{"train_examples": 203450, "image_size": 32, "crop_scale_min": 1, "horizontal_flip": true, "arch": "unet", "norm": "batchnorm", "activation": "gelu", "blocks_per_level": 2, "upsampling": "nearest_conv", "optimizer": "muon", "orthogonalizer": "newton_schulz_5", "steps": 8200, "batch_size": 256, "epochs": 10.3}
Rows from block 6, named by matrix and row number. Rows with one number belong to one channel. Each number is 128 + 24 x the weight over the matrix's rms, rounded and kept within 0 to 255. All counts start at 0.
# convs0: first 3x3 conv (model.mid.0.convs.0.weight, 256x256x3x3), inputs 153-161, a 3x3 kernel for each
# convs1: second 3x3 conv (model.mid.0.convs.1.weight, 256x256x3x3, transposed), outputs 153-161, a 3x3 kernel for each
convs0.67 [149 130 144 133 152 143  83 157 111 139  92  98 109 139 138 129 148 127 116 121 132 144 106 109 117 133 110 117 136 133 114 133 126 122  86 101 135 136  95 135 104 117 125  93 129 157 151 141 142 107 105 125 128 106 148 150 147 145 132 164 132 168 170 152 149 136 155 136 101 156 164 146 136 131 108 144 113 148 141 123 120]
convs0.68 [137 124 119 149 139  90  98 134 120 108 120 149 122 123 135 126 149 131 106 113 131 143 122  95 133 155 137 125  93 115 115 113 116 134 106 120 129 135 116 155 115 125 140 142 123 142 125 134 113 116 109 125  99 132 132 152 140 137 150  98 124 151 134 188 142 170 157 159 174 128 179 163 138 140 129 157 164 118 123 123 101]
convs0.69 [154 132 133 133 153 121 153 113 129  77 149 143 153 147 140 151 119 112 128 125 112  91 128 150 153 154 151 122 170 117 132 111 131 135  93 156 120 136 139 126 130 127 119  97 111 142 133 129 119 124 125 114 108  92 137 130 125 137 145 142 127 155 118 137 141 123 110 143 188 141 167 136 137 134 139  94  86 110 104  85 112]
convs0.70 [135 103 119 152 160 116 161 165 120 111  98 108 136 120 115 133 142 129  99 128 138 134 136 132  90 119 119 166 117 168 113 109 114  86 110 132 135 110 116 126  86 119 154 122 146 135 136 144 125 122  89 110 128 127 136 140 127 149 175 138 154 181 125 136 148 171 105 168 149 135 160 115 157 133 147 103 121 120 140 129 140]
convs0.71 [ 69 133 100 185  91 113 160  68 167 134 135 145 148  63 116 100  96 140 158 152  84 159 228 255 184 169 193   9  35 101 139 181 192  53  90 186 114 127 123 168  83 156 122 181 130 163 108 102 187 121 186  45 113  77 139 121 104 110  75 101 113 150 133 125 210 193 150 117  36  80  50 114 188 191 168 149 183 177 110 115 121]
convs0.72 [128 116 171 166 211 171 174  84  93 177  57 179 133 129 187 119 101 178 143 119 145 159 171 134 167  58  86 116  91 151 106 130  88 133  88 120 148  41 149  63 125 110 156 108 119 135 131 142 131  86 167 194 148 110  97  91 156  66  87  48 124 115 121 120 138  18 105  74 127 111 112 168 123  99 194  91  78 101  36 129 141]
convs0.73 [138 115 112 124  99 100 126  95 128  95 113 123 127 135 129 139 108 131 110 153 108 165 109 113 128 112 115  93 107 131 107 115 113 156 153 121  92 121 107 161 128 109 104 125 148 123 116 122 159 120 126 116 111  97 135 161 135 127 154 124 147 156 128 158 138 129 167 150 163 133 112 190 166 151 140 135 100 116 113 138 110]
convs0.74 [143 145 158 166 121 138 130  91 118 133 136 133 140 117 143 125 146 130 126 121 152  88 127 139 138  94 116 138 115 150 129 121 150 154 101 127 138  92 121 109 144 109 117 113 132 118  87 111 144 105 148 141 120 121 123 116 130 137 120 132 148 123 138 149 158 135 132 155 151 121 131 125  94 120 147 112 107  95 110 121 113]
convs0.75 [152 128 121 113 130  60 140  90 136 118 135 148 115 155 115 116 111 109  94  95 148 133 134 210 117 105 123 236 143 124  82 156 112 102 166 104 184 137 122 155 150 101 120 138 124 139 147 149 172 180 111 119 151 116 132 123  89 104 145 147 116 114 117 164 108 141  97 132 123 122 187 116 118 148 149 125 142 115 182 130  87]
convs0.76 [119 127 136 128 168 139 124 128 123 141 123 131  86 172 150 106 151 138  92 122 127 118 100 115 124  98 107 129 141 134 128 152 105 148 113 117 126 168  93 124 111 118 104 129 151 122 121 118 141 151 104 130 119 133 135 152 136 159 120 127 138 147 122 162 105 162 150 133 133 148 104 186 141 129 136 118 116 130 153 119 134]
convs0.77 [ 86 124 122 166 125 129 127 113  98 134 157 121 113 102 140 132 135 139  93 109 110 124  81 108 151 145 108 131 141 110  84 132  95  80  90 132 132 146 118 133 122 105 148 126 132 113 116 128 127 114 129 133 129 106 104 142 143 110 135 159 147 156 103 131 161 172 152 144 138 117 132 158 164 117 122  96 109  81 107 138 128]
convs0.78 [142 180 133 123  91 129 118 137  72 116 118 139 143  95  99 106 132 155 125 131 114 163 116  83 130 132  34 174 109 111  95 155  97 107  94 112 147 105 165 123 124 116 149 112 119 111 123 107 117 147 152 110 127  92 112 155 142 145 164 117 141 155 120 103 180 125 168 146 131 147 132 117 157 139 129 105 164 150 151 142 161]
convs0.79 [176 138 154 110 194 180 149 113  70 188 123  89 153  95 145  91 170 107 136 126 148 219 100  84 213  88  39 167 142 116  75 156  94 202 101 108 127  80  84 127 126 121 167 140 145  96 111 161  79 140 235  98 136 111 156 108 120 114  83  94 116  87 111 156 146 151 133 148  79 191 187 200 126  97 123  22  97  93 146  96 114]
convs0.80 [113 100 130 127 131 112 149 109 104 124  99 136 107 126 129  96 132 129 121 104 128 159  97 105 115 128 110 116 157 142 124 140 152  98 126 111 132 119 115 127 121 142 114 120 128 125 135 157 118 116 101 156 133 141 154 128 115 110 180 136 140 143 134 131 151 153 151 126 153 144 145 150 163 139 134  97 120  71 115 140 126]
convs0.81 [124 122 152 141  86 108 115 125 137 121 106 108 138 103 137 149 126 133 131 115  85 105 115 143 122 147  95 109 124 141  91 115 159 156 142 124 110 140 101 152 113 132 110 117 159 105 139 153 129 124 129 143 125 135 149 113 127 113 139 155 136 160 157 154 176 154 131 150 166 156 138 134 134 131  93 109 122 101 151  91 125]
convs0.82 [139 134 159 131 110 139 114 152 136 131 132 140 121 155 112  87 112 174 155 138 140 145 125 113 100 132 103  88 120 110 130 103 120 105 159 100 124 113 114 137 119 131 117 137 145 130 141 155 139 143 158 100  81 127 136 132 137 106 144 130 114 117 137 170 163 136 150 171 119 148 154 123 123 152 110 108 100 114 144 101 106]
convs0.83 [147 105 131  96 179 120 128  91 124 121 131 121 108 156 126 117 131 149 127 124 102 136 129 113 142 124 131 100 130 100 161 138  89 163 113 162 130 139 123 131 129 115  95 104 131 131 136 168 143 118 121 138 133 118 142 157 124 137 157 125 135 153 148 167 156 127 139 128 134 150 148 136 125 101 127 146 133 124 145 109 100]
convs0.84 [117 116 139 105 150 121 118 143 144 162 117 127 116 138 138 144 125 147 140 143 143 146 103 125 135 105 123 174 129 149 127 140 140 116  98 127 143 134 122  99 125  85 120  97 110 119 132 130 127 138 127 137 132 107 181 137 135 168 167 148 132 114 150 157 160 138 140 136 150 122 141 150 169 156 111 131  95 126 120 126  97]
convs0.85 [147 129 140 149 147 112 132 104 114  98 112 138 108 162 139 149 122 146 146 122 155  87 112  94  99 109 137 141 154 142 121 130  97 132 129 101 106 142 125 107 136  93 124 124 141 127 100 114 146 155 166 100 106  84 138 135 120 120 157 162 114 146 130 135 151 149 134 132 142 135 151 178 172 135 121 135  82 122 117 107 120]
convs0.86 [141 119 121 118  91 107 145 131 116 130 125 115 112 114 101 123 117 137 121 133 106 149 109 132 123 134 154 120 139 150 118 110 104 103 130 134 126 150 117 129 145 112 115 143 139 122 124 137 142 133 132 132  84 138 123 139 143 117 142 117 140 146 153 119 135 159 159 150 118 126 122 160 107 110 170 135 138 129 119 123 137]
convs0.87 [112 144 140 161 133 116 147 138 118 106  88 112 136 104 125 139 133 110 159 108 152 149 134 148 137 113 107 187 152 121 139 152 136 117 118 155  85 147 133  82 109 145 119 122 108 127 127 119 167 125 125 120 136 127 147 140 157 161 138 140 154 113  93 153 111 118 122  84 131 140 151 156 126 150 140 113 113 134  89 107 133]
convs0.88 [141 108  90 126 142 132 128 138 119 146 120 138 106 142 161 141 128 128 156 130 126 114 136 132 142 124 131 106 127  92 135  97 153 126 147 110 145 115 116 118 125 128  98 132  99 157 105 134 150 145 116  91 134 120 114 157 115 126 137 121 129 146 115 149 142 164  79 131 157 145 135 155 138 132 150 134 169  94 149 129 128]
convs0.89 [155 134 124 125 126 126 151 135 127 101 136 127 146 152 133 105 162 122 123 112 127 108 103 126 128 106 143 120 153 167 129 139  92 136 114 125 127 143  93 122 132 119 116 154 135 142 141 118 148 145 125 102  97  92 121 154 101 146 175 142 134 156 139 143 139 175 105 119 150 163 136 148 137 106 147 101 123 111  93 108  93]
convs0.90 [114 181 132 123 133 153 145 127 148 106  85 155 117 144 147 120 127 129 150 135 105 102 117 115 122  83 126 126 145 173 164  94 112 128 153 110 124 127 118 141 145 119 133 129 110 126 149 133 137 140 115 121 145 156 128 110 136 162 147 165 122 143 138 173 156 140 147 156 139 148 124 170 128 124 103 153  95 130  95 110  90]
convs0.91 [122 115  85 138 188 121 159 161 168 119 104 128 117 125 110 126 146  72 149 114 104 158 133  97 117 148 132 160 108 138 124 119 144 102 117 124 105 105 100 125 149  83 126 121 124 131 108 138 117 126 125 108 115 136 105 126 142 153 145 160 152 163 168 131 118 151 181 139 164  93  96 183 131 164 163 170 143 152 150 158  92]
convs0.92 [150 144  84 147 152 119 119 109 154 106 108 132 109 131 125 154 139 113 167 142 178 117 149 142 143 134 115 119 151  85 156 126 148 112 136  89 132 119 127 173 141 107 134 144 143 134 149 112 124 131 127 131 123 128 135 117 125 150 127 145 134 125 156 159 122 187 151 118 149 159 114 165 145 141 108 136 129 130 144 114 146]
convs0.93 [134 103  95 121 117 140 136  98 118  97 165 134 119  90 137 111 132 130 113 113  85 127 131 138 140 119 133 105 128 137 145 163 112 140 136 130 118 129 111 137 143 125 109 110 125 129 142  95 131  87 123 131 154 120 134 133 155 135 133 165 150 149 142 169 164 185 140 152 148 117 121 100 150 126 131 112 111  67 132  87 135]
convs0.94 [133 109  97  96 129 102 108 192 127 152 133 128 136 155 119 125 143 128 133 143 122 122 163 145  92 112 147 109 104 122 108 110  84 133 121 119 133 132  97 127 136 127 136 138 143 122 117 121 138 128  91 123 121  70 126 123 110 139 118 148 101 126 169 134 131 157 111 183 156 112 137 140 153 113 118 138 136 111 150 129 128]
convs0.95 [120 122 142  92 151 110 137 110 140 138 132 153 116 109 103 142 140 131 101 171 153 112 151 125 100 122 122 106 114 128 125 136 135 111 140  95  87 143 118  95 126 128 119 121 141 117 118 142 120 117 137 120 116 116 141 123 123 150 168 131 142 146 142 151 157 179 134 162 128 118 161 165 119 106 115 136 111 118 125  96 126]
convs0.96 [138 113 159 138 108 140 108 136 121 108  93 152  98 121 165 116 144 151 124 136 132 141 165 114 124 115 106 138 122 133 136 179 153 101 102 103 122 135  90 138 121 124 104 135  97 124 139  93 151 139 117 149 122  95 125 148 141 167 152 172 164 150 165 161 145 171 131 167 153 135 112 116 132 106 110 143 131 111 134  92 122]
convs0.97 [109 101 121 141 143 125 179 151 114 100 106 166 140 143 179 126 158 120 120  88 135 185 107  90 128 142 105 191 204  71 154 102 128 192 204 169 145  99 112 132 108 112 104  88  81 136 195 120 111 199 167 153 176  94 125 123 106  61 116 105  71 134 151 171 181 156 132 132 130  92  23  95 174 115 227 192 205 151 129 183  96]
convs0.98 [122 102 139 151 156 123 131  91 141  85 128 113 125 116 112 133 135 114 117 149 103 147 120 105 111 125 132 154 145 115 136 121 153 143 131 133 144 127  90 125 105 119 112 136 108 151 131 134 127 153 108 148 120 129 139 112 134 178 164 144 148 163 127 139 133 136 120 163 139  93 153 114 113 117 113 108 100  99 114 141 124]
convs0.99 [129 133 149 129  93 100 109 116 137 142 122 142 106 130 145 125  83 118 127 147 119 128 129 104 125 106  89  78 182 165 104 100  91 141 129 138 114 126 129 138  86 131 140 106 111 109 113 144 109 149 120 111 132 118 156 124 102 146 150 143 155 135 128 132 138 184 134 110 126 122 138 158 170 160 117 145 109 146 117 132 111]
convs0.100 [115 175 116 150 207 119 112  79 128 146 141 125 136  65 149 155  83  72 126 151 129 123 177 118 102 124 141  82 122  77  99 101 210 119 113  74 126 130  98  92 131 136 100 121  78  83 157  78 120  99 119 135 124  58  98 101 157 134 122 112 122  96 119 194 162 161 142  94 153 123 156 255 255 150 129 103  95 146  87 130 132]
convs0.101 [157 144 147 117 142 108 127 151 105 105 127  91 125 122 113 157 126 112 139 140 148 120  97 121 109  96 137 113 127 151 117 137 124 124 137 129  99 146 143 104 132 116  99  95 128 116 140 119 130 140 132 141 101 136 130 144 134 172 181 179 126 154 160 127 137 182 148 165 154 132 132 137 162 153 132 124  79 107 143 118 104]
convs0.102 [145  93 140 139 113 108  99 112 127 119 135 115 138 109 144 141 139 130 142 127 135 138 134 133 129  88 122  99 139 129 131 128 123 160 135 107 134 136 117 143 139 140 120 133 138 163 133 143 155 153 127 115 126 127 151 139 151 129 154 141 117 131 138 154 163 172 149 141 144 169 130 148 110  86 102 122 157 122 141 151 108]
convs0.103 [167 137 142 106 141 129 129 129 130 130 133 142 102 100 160 100 106 175 172 132 147 131 102 126  80 101 122  95 114  66 149 147 136 114 113 106 133 124 125 160 107 148 134 120 121 166 144 125 163 134 119 121 121  91 160 178 135 136 134 138 141 142 120 164 153 173 134 125 127 132 152 152 127 140 104 136 132 137 117  93 124]
convs0.104 [ 63 172 255 115 103 162 162 154 185 168 187 187 112 120 102 111 137 162 141  70   0  86 186  59  89 121 153  92  74 206 108  61 145 160 115 120 120 128 135 255 108 152 191  88  99 114  89 132  91 112 121 108 132 149 120  50  78 159 103 105 162 114 110  84 154 187  98  89 153 141 121  70 119 245  63 128  59  50  98 199  75]
convs0.105 [127 145 196 108 152 132 151 101 145 113 105 136 112 149 135 111 144 118 147 137  93  95 104 130 139  86 123 162 103  98 110 168 139 135 119 113 121  99  98 127 112 119 146 128 128 141 100 126 157 151 126 111 135  98 134 108 122 118 134 121 129 145 108 101 157 176 122 134 173 129 113 172 157 126 113 150 151 120 141 107 141]
convs0.106 [164 151 151 143 155 123 120 186 122 126 128 110 128 133 117 138 148 141 150 143 128 125 122 120 128 140 132  89 134 126 116  98 140 114 107 158 103 138 118 126 127 136 122 135 112 140 111 139 103 114 120 117  91  99 122 163 115 141 127 127 145 133 121 136 150 131 120 137 131 133 138 151 108 102 123  77 110 145 108 118 143]
convs0.107 [129 130 125 144 121 150 128 106 135 143 149 139 118 152 126 115 122 136 135 160 124 136 143 114 142 114 128 116 149 147 119 111 135 125 106 141  77 109 128 164 110 121 106  90 113 132 119 104 121 125 117 156 122 127 141 142 120 165 162 127 145 115 153 146 126 148 112 125 101 143 136 155 121 162 146 112 121 130 137 103 143]
convs0.108 [ 94 109 166 104  98 115 132 115 153  68 108 132 137 160 126 125 124 135 123 119 120 127 126 130 129 107 107 134 119 133 100 148 134 150 118 114 105 139 127 119 103 125 116 136 119 103  94 128 139 119 109 141 105  99 154 124 127 151 133 167 149 162 169 150 175 164  66 149 135 121 188 115 137 140  90 147 104 115 101  90 133]
convs1.67 [112 121 119 127 152 142 104  84 151 103 128 131  82 124 102 157 155 125 105 106 139 121 118 156 124 152 161 152 142 126  88 150 112 142 116 118  60 110 137  70 113 105  97  97  89 138 118 136 144 104 127 102  99 110 106 106 108 118 125 109 115  88  71 137 166 162 131 194 173 124 193 139 108 145 119 147 145 108 156 140 116]
convs1.68 [148 166 134 120 116 104 139 135 127 135 116  93  98  93 103 113 138 179 106 136  99 130 163  98 115  55 122 130 123 130 124 144  97 168 166  94  89 137 167 110 148 103 128  95 119 115 153 104  89 147 115 102 107 117  86 104 124 112 111  89  83  87  78 140 172 151 117 155 163 152 158  95 154 116 152 156 117 101 127 170 131]
convs1.69 [150 132 108 129 169 138 122 115 116 173 166 156 110  87 111 104 119 170 105 134 102 142 170 122  89 136 141 140 127  90 118 166 147 140 119  91 117 153 129  93 114 104  88 102 116 125 115 172 110 104 138  88  94 116 103 105 115 103 110 105 152 107  72 160 131 133 113 160 162 123 179 128 148 146 130 144 112 130 147 131 133]
convs1.70 [147 143 153 116 164 158 131 155 159 146 138 119  96 133 124 133 110 149 131 126  97 151 112 157  97 138 142 131 138 134 146 134 108 160 108  87 122 117 129 127 123 130 139  83 133 130 166 165 140 113 137 112 109 139  82  98  86  92 142 116 110  78  99 147 111 141  95  85 142 100 135 149 129 154 156 132 125 144 163 106  98]
convs1.71 [129 151 134 146 163 173 127  92 145 167 159 142 137 124 117 159 132 125 124 100  86 156  83  86 123 152 163 113  85  98 111 107  88 144 155 130 131 161 148 164 153 108 115 117  80 169 136 125 121 106 103 151 166 130 142 153 106 150 159 131 157 160 160 123 115 127 145  84 127 114 101  76 129 160 112 184 114 125 119 127 115]
convs1.72 [167 122 123 169 161 119 126 125 130  92  78 121 138 117 104 159 103 134  87 112 150  65  90 124 128 136 135 211 193 123 153 155 117 116 117  88 116 107 118 161 103 149 138 171 164 115  76 145 112  81 148 100 114 137 126 148  89 167 142 115 140 143 152  67 102 128 129 117 145 136 156 161  68 141 120  87 134 131 143 175 132]
convs1.73 [165 135 109 126 122 136 138 187 151 146 134 134 120  99 142 126 127 135 143 123 148 144 118 126 162 194 127 166 159 122 128 136 161 146 186 113 101 117 188 144 107 108 133 104 120 143 156 131 125 125 128 147 104 104 104  99 108  81  88 108  80 115 137 154 155 164 143 129 171 122 122 129  99 147 135 126 119 107 118 137 140]
convs1.74 [141 109 107 156 171 159 110 137 152 124 140 125 131  60 112 128 112 132  97 132 151 114 154 106  84  93 101 111 131 122 122 156 136 136 191 107  97 162 139  93 109 127 114  86 139 112 132 123  82 118  80 117 106 108 110 133  60  98 139  90  84  81  98 146 160 163 123 126 149 130 128 109  94 148 103 118 115 122  99 164 126]
convs1.75 [158 121 183 182 145 194  90  72 121 141 145 125 123  87 116  97 104 169 108 116 112 136 163 121 116 145 145 163 122 182 128  93 148  97  95 130 125 123 123 171  97 151 117 101  98 154 108 124 127  95 178 121 119 153 129 102 134 143 104  83 127  69 102 132  99 143 136 113 137 146 141 115 133 164 120 118  91 108 115  97 101]
convs1.76 [138 123 103 155 148 129 145 165 148 132 156 161 115  98 147 139 150 115 133 138 126 168 120 103 136 112 125 142 133 114 140 143 147 143 138 104  75 120 119  88 112  74 138 108 120 110 130 142 102  76 151  99 105 125 170 130 109 128 125 144 114 109  93 120 148 155 147 123 147 150 181 128 133 145 146 119 115 124 113 113 106]
convs1.77 [134 113 112 123 113 106 136 156 144 113 131 157 130  87 174  87 141 182 111 154 127 155 130 147  93  79 152  88  81  80 111  93 109 154 139 115 110  87 112  85 110 101  70  92 129 144 105 157 103  92 128 110  54 110 105 100 101 133 113  91 138 116  87 168 212 190 170 203 160 166 144 123 132 123 154 141 152 114 153 166 102]
convs1.78 [140 109 110 126 135 110  87  97 115 103 124 138  72 121  97 140 173 127  92 138 122 117 154 181  68 153 142 143 131 109 148 123 137 102 105 166  67 127 131 113 152 113  99 114  86 132 107 141 117 114 121 116 140 152 119 127  84  93 127 118  84 104 114 137 150 147 144 116 158 144 160 118 136 129 107 126 120  96 104 131  83]
convs1.79 [149 116  88 221 199 131 147 142 145 141 133 198 167 120 145 108  79  99 104 122 145 138  96 156  98 165 156 184 161 124 115 131 118 135  79 117 139 151 113 150 128 147 186 168 162 155 106 127 142  93 109  85 102 116 140 133  96 144 163 152 155 138 155  42  60 102 139 131 146 129 159 150  82  81 144  66 119 146 144 191 159]
convs1.80 [115 147 164 145 111 125  85 109 142  94 102 159 118 144 170 119 166 177 157 171 100 145 168 141 128 101 106 124 124 150 101  74 103 116  72  94  93 114 117 102 121  86 128 111  86  88 129 168  63 106 114  99 120 123 102 114 114  84 131 113  52  84  64  80 159 164 102 132 145 122 159 130  92 116 127 103 108 115 160 170 148]
convs1.81 [149 139 100 122 159 134 125 114 143 122 132 144 143 134 157 137 162 146 134 152 137 158 112 136 114 104  90 140 108 112 114  91 148 141 145 121 111 144 123 116 134  88 138 154  90 126 124 147 114  76 110  90 129 111 111 108 119 100  98 129 141 104  95 119 155 149 130 118 144 148 134 130 139 147 125 143 150 124 139 172 139]
convs1.82 [145 128 132 117 110 138 105 141 134 128  96 121 123 117 132 110 137 126 122 162 176 132 122 130 121  86 129 100 122 120  85 132 100 140 112  99  98 138 117 115  87 119  96 103 152 106 134 103  94  99 124 136  87  80  76 113  91 122  92 102 100 100 112 135 122 178 147 151 155 152 151 117 138 112 133 158 138 131 137 129 158]
convs1.83 [146 127 132 110 124 100 141 143 140 122 128 141 111 123 129 110 123 138 132 139 147 156 134 105 128 108 116 135 122  99 102 118 131 157 157 118 111 161 137 111 124 123 126 118 111  96 115 148 106 109 154 105  78 105 142 127  97 155 146 102 116 105 120 158 131 111 161 137 170 164 140 122 109 124 133 162 114 132 109 145 151]
convs1.84 [134 121 110 153 118 159 123  96 131 114  93 124 130 125 163 147 155 137 107 122 124 112 152 151 126  82 103 144 120  91 130 106 126 145 135 114 122 129 134  99 141 130 115  89 160 108 113 120 107 112 116 117  97  84 108 148  78 107 143  91  82 126  96 130 139 174 112 164 130 153 149 130 158 160 128 120 151 113 148 156 160]
convs1.85 [122 144 136 119 122 159 121 150 110 136 104 129 142 115 138 146 127 147 158 173 135 154 100 145  93 145 139 124 138 124 104 102 130 106 140 159 114 137 125  87  83 140 130  65 125  92 118 145  79 130 120 115 105 116 138 112 104  98 135  71  87 104 100 125 105 138 144 142 137 164 147  92 123 147 166 143 153 125 150 116  99]
convs1.86 [134 119 112 156 123 117 109  83 156 161 121 172 133 152 158 124 127 165  90 134  78 117 131  89 132 117 136 131 125 130 115 110 151 163 108 108 113 130 115  90 116  95 114  79 123 109 125 108 113 105 136 108 122 125 115 127 125 108  94  54  98  86  98 125 148 172 121 124 142 132 158 123 108 123 141 127 151 133 136 149 153]
convs1.87 [103 123 110 147 150 149 148 152 112 126  99 139 123  67 142 159 128 133 116 122 159 120 154 165 120 123 139 122 134 122 170 137 148 159 105 114 112 112 131 111  95  82 131 141 127 105  87 148  97 118 145 132 109 128 101 124  88  96 105  91 128 108  96 136 151 128 162 114 140 162 165 139 116 132 153  76 135 148 132 137 131]
convs1.88 [156 140 137 173 149 134 142 149 145 153 128 115 114  91 151 117 130 145 119 163 157 128 102 123 119  79 109 161 143 106 123 135 119 112  97 130  87 143 122 141  95 143 114 112 102 118  83 121 118 106 120 127 128  87 101 122  69  93 128  93  82  87 102 144 161 144 151 143 162 135 144  98 150 143 123 135 140 124 164 110 130]
convs1.89 [128 130 123 155 131 109 165 179 137 144 101 131 128 116  97 119  89 129 141 155 168 167  97 138 122 112 115 146 118  79 117 119 118 128 125 112  86 125 136  91 100 130 121 103 152 105 119 119 113  73 104 117 134  85 133 105 105 103 120 108  88 122  99 148 164 141 121 129 106 133 124 128 150 141 142 140 150 137 138 123 108]
convs1.90 [143 120 114 142 121 137 136 133 132 166 135 161 139 159 136  99 123 188 120 132 132 140 154 136 119 125  81 138 148 114  92 119 140 134 113 107  75 112  96 108 121 124 102  89 116 104 123 110 135 107 157  75 101 130 108 128 108  89 112  88  78 111 110 131 116 135 123 156 186 148 172 131 122 193 162 127 135 125 110 126 147]
convs1.91 [155 158 165 134 167 140  94 134 121 184 147 135 126 129 111 109 145 120 111  99 121 140 127 127 139 128 133 120 139 143 101 118 126 129 113  86 126 135 161 165 103 112 138  96  94 148 161 146 123 105 141  99 142  99 125 101 118 119 100 150 124 125 144 133 141 164 162  93 143 122 153 133 132 154 183 144 107 161 149  87 114]
convs1.92 [121  93 100 143  93  99 106 165 163 108 148 151 162 111 125 156 129 148 151  72  99 139 125 147 143 124 135 123 175 110  96 153 148 130 168  98 104 158 113  90 149 152 129  97 134 107 108 117  79 104 101 113 108 124 132 118 120 129 111  91 105 102  92 123 152 128 221 146 147 152 149 147 139 132 117 160 136 106 161 161 161]
convs1.93 [126 108 143 146 104 115 121 148 152 155 142 120 141 113 170 163 123 141  86 118 131 152 115 117 126 128 129 114 105 136 114  92 134 122 119 143  99 146 118 100  87  95  81  92  64 140 126 128  80 121 146 126 138 125 123 104  94 137 118 143 144 117  99 153 104 133 121 110 171 153 153 114 138 114 117 110 122 149 145 130 115]
convs1.94 [144 124 114 127 117 124  91 119 156 160 108 131 156 103 119 103 149 162 105 134 114 118 155 138 131 111 133 119 109  85 142 142 135 149 139 148 104 124 117  75 105  83 130  75  98 127 125 141 114 106 124 124  69 102  88 100  80  91  94  77 106  72 105 121 119 165 121 112 182 128 120 107 121 135 161 109 118 140 139 150 117]
convs1.95 [153 142 113 129 123  93 116 128 128 126  98 140 104 129 109  96 116 141 150 133 148 113  43 144 104  77  92 125 105 127  97 147 145 141  97  95 102 134 119  96 123 115 139 135 108 102  66 112 112  86 108 113 131 132 115 114  72  98 137 106  82 141 108 139 139 158 141 128 143 162 165 124 135 140 126 130 156 134 106 147 146]
convs1.96 [144 149 127 150 111 108 176 122 164 103 120 140 142 133 132  97 152 132 135 110 117 161 104 145 118  70 114 134 115 108 146 164  96 161 136 117  87 176 113 122  86 104 139  87  76 109  95 103 113 128 128 122  93 105 105 120 106  98 166 100  95 126  97 143 162 132 125 118 152 150 183 115 146 136 138 121 132 136 159 152 161]
convs1.97 [135 131 167 135 147 157 152 147 140 100 111 156 119 147 152  97 104 150  96  39 101 116  36 110 135 137 169 120 118 132 120 116 143 132 112 122 153 164 142 188 130  78 133 132 107 113 102 127 129  67 120 157  93 155 158 112 139 156 125 143 115 115 137 142 104 161 147 132 115 111 111 151 161 138 157 151 148 140 160 146 109]
convs1.98 [131 149  94 132 101 127 144 129 150 157 123 140 115 132 166 137 182 142 124 119 155 111 122 112 118 121 149 145 127  48 118 143 138 130 163 142  96  91 129 139 114 118 111 113 110  92 114 152 123  80 167 114  70 120 119 116  85 120  91  99 104  94 103 127 170 162 120 156 163 131 149 114 109 153 137 126 116  59 141 134 128]
convs1.99 [107 111 111 128 152 147 146 143 111 125 131 156 117 121 141  98 105 127 113 145 119 132 162  93 122 110 101 140 147  86 125 154 127 117 136 147 128 109  86 105 130 145 152 126  98 125 133 135 127  96 122  88 104 155 106 105 125 113  73 122 115  50  89 142 147 176 152 170 137 158 143  91 115 148 130 104 121 110 166 117 149]
convs1.100 [123 173 162 159 147 194 144 140 131 123 139 139  99  92 118 121  88 105  66  81  95  72  68 126  75  58  85 147 170 142 140 141 140 143 122 103 116  90 146 141 137 106 136 142  77 162 118 122 140  91 124 130  96 123 145 120 138 127  97 101 124 109 114 119 100 169 155 126 133 145 181 154 113 125 151 139 114 121 140 144 138]
convs1.101 [119 160 140 163 161 161 162 117 162 174 155 143 133 117 102 141 137 107  90 110  95  83  80 121 128 131  99 135 129 110 134 114 146 144 144 134  95 149 152 121  79 109 112  48 120 146 158 160 127 143 146  99 145 126  81  95 113  73 101 120  97  97 127 161 131 175 121 104 136 129 138 152 161 172 133 161 121 133 124 100 101]
convs1.102 [145  85  98 145 138 140 151 127 123 136 140 157  99  79 144 120 115 125 105 131 163 128 112  63 137 111 116 155 120  95 125 142 125 139 134  89  89 146 164 101 114 107  97  85  90  71  70 111 100 112 134 123 101 113 119 121  94 103 110 116  92  68  99 123 132 149 129 151 152 133 172 145 116 152 169 134 141 126 146 146 154]
convs1.103 [115 127 147 153 171 124 136 139 115 126 141 149 108 107 117 117 136 119 131 117 120 136 120 143 130 115 142 151 114 151 135 123 142 146 134 123 115 154 140  96 125 180 106  79 142 113  88 139 129 132 149 106  87 100  88  97 108  82  54  73 131 102  93 112 105 153 123 152 166 137 110 136 138 124 109 170 168 118 134 143 119]
convs1.104 [161 205 137 162 150 116 124 132 123 119  81 130  89 110  91 147 147 164 129 126 147 123 153 158 158 168 147  90 150 123 126 184 146 106 207 167 170 203  96 157 215  81 130 131 139 148 120 111 135 109  83 127  85 132  65 144 164 119 174 175 151 129 116 124 110 165  96 132 190 131 116 142 122 159 134 103 173 187  74 132 175]
convs1.105 [121 101 111 161 128 101 137  94 122 140 144 174 130 159 181 111 149 141 110 134 157 132 148 158 129 146 154 147 104 103 129 148 163 123 121 110  99 121 139 138 134 131 153 119  72  74 140 149 131 160 147 102 137 126 120 137  91 117 111 121  62  94  84 113 150 170 140 158 154 100 111 119 123 151 161 115  82 120 108 133 136]
convs1.106 [136 116 117 136 110  86 116 129 137 122  86 131 149 133 132 139 127 142 120 125 115 148 148 166 172 118 140 146 122 114 145 110 147 155  74 111 114 127 117 105 143 143 124  51 117 109  96 127  91 125 116  95 125 140 142 120  76  75  88 106  74  65 113 151 135 171 138 145 139 170 180 143 138 158 140 149 136 134 129 144 136]
convs1.107 [140 112 108 132 142 162 147  95 125 142  99 119 153 139 158 165 131 116 141 128 108 130 125 110 107 121 150  95 130 109 122  94 132 141 134 106 102 124  93  90 123 116 107 115 121 106 124 140 116 114 113 104 143 126 116 112  89 111 108  85  81 119  68 113 130 165 146 161 157 170 185 174 115 104 125 131 129 120 138 138 131]
convs1.108 [152 153 131 151 126 147 108 141 154 140 146 149 118 130 114 127 160 142 143 169 141 128 123 158 119  75 106  98 145 112 108 135 131 141 141 119 119 105 138 117 124  98 113 102 127 118 101 141 116 107 112 135 103 123 101 110  89 110 115 136 111 111  76 147 101 158 156 174 147 130 158 142  88 149 166 141 133 130 160 146 172]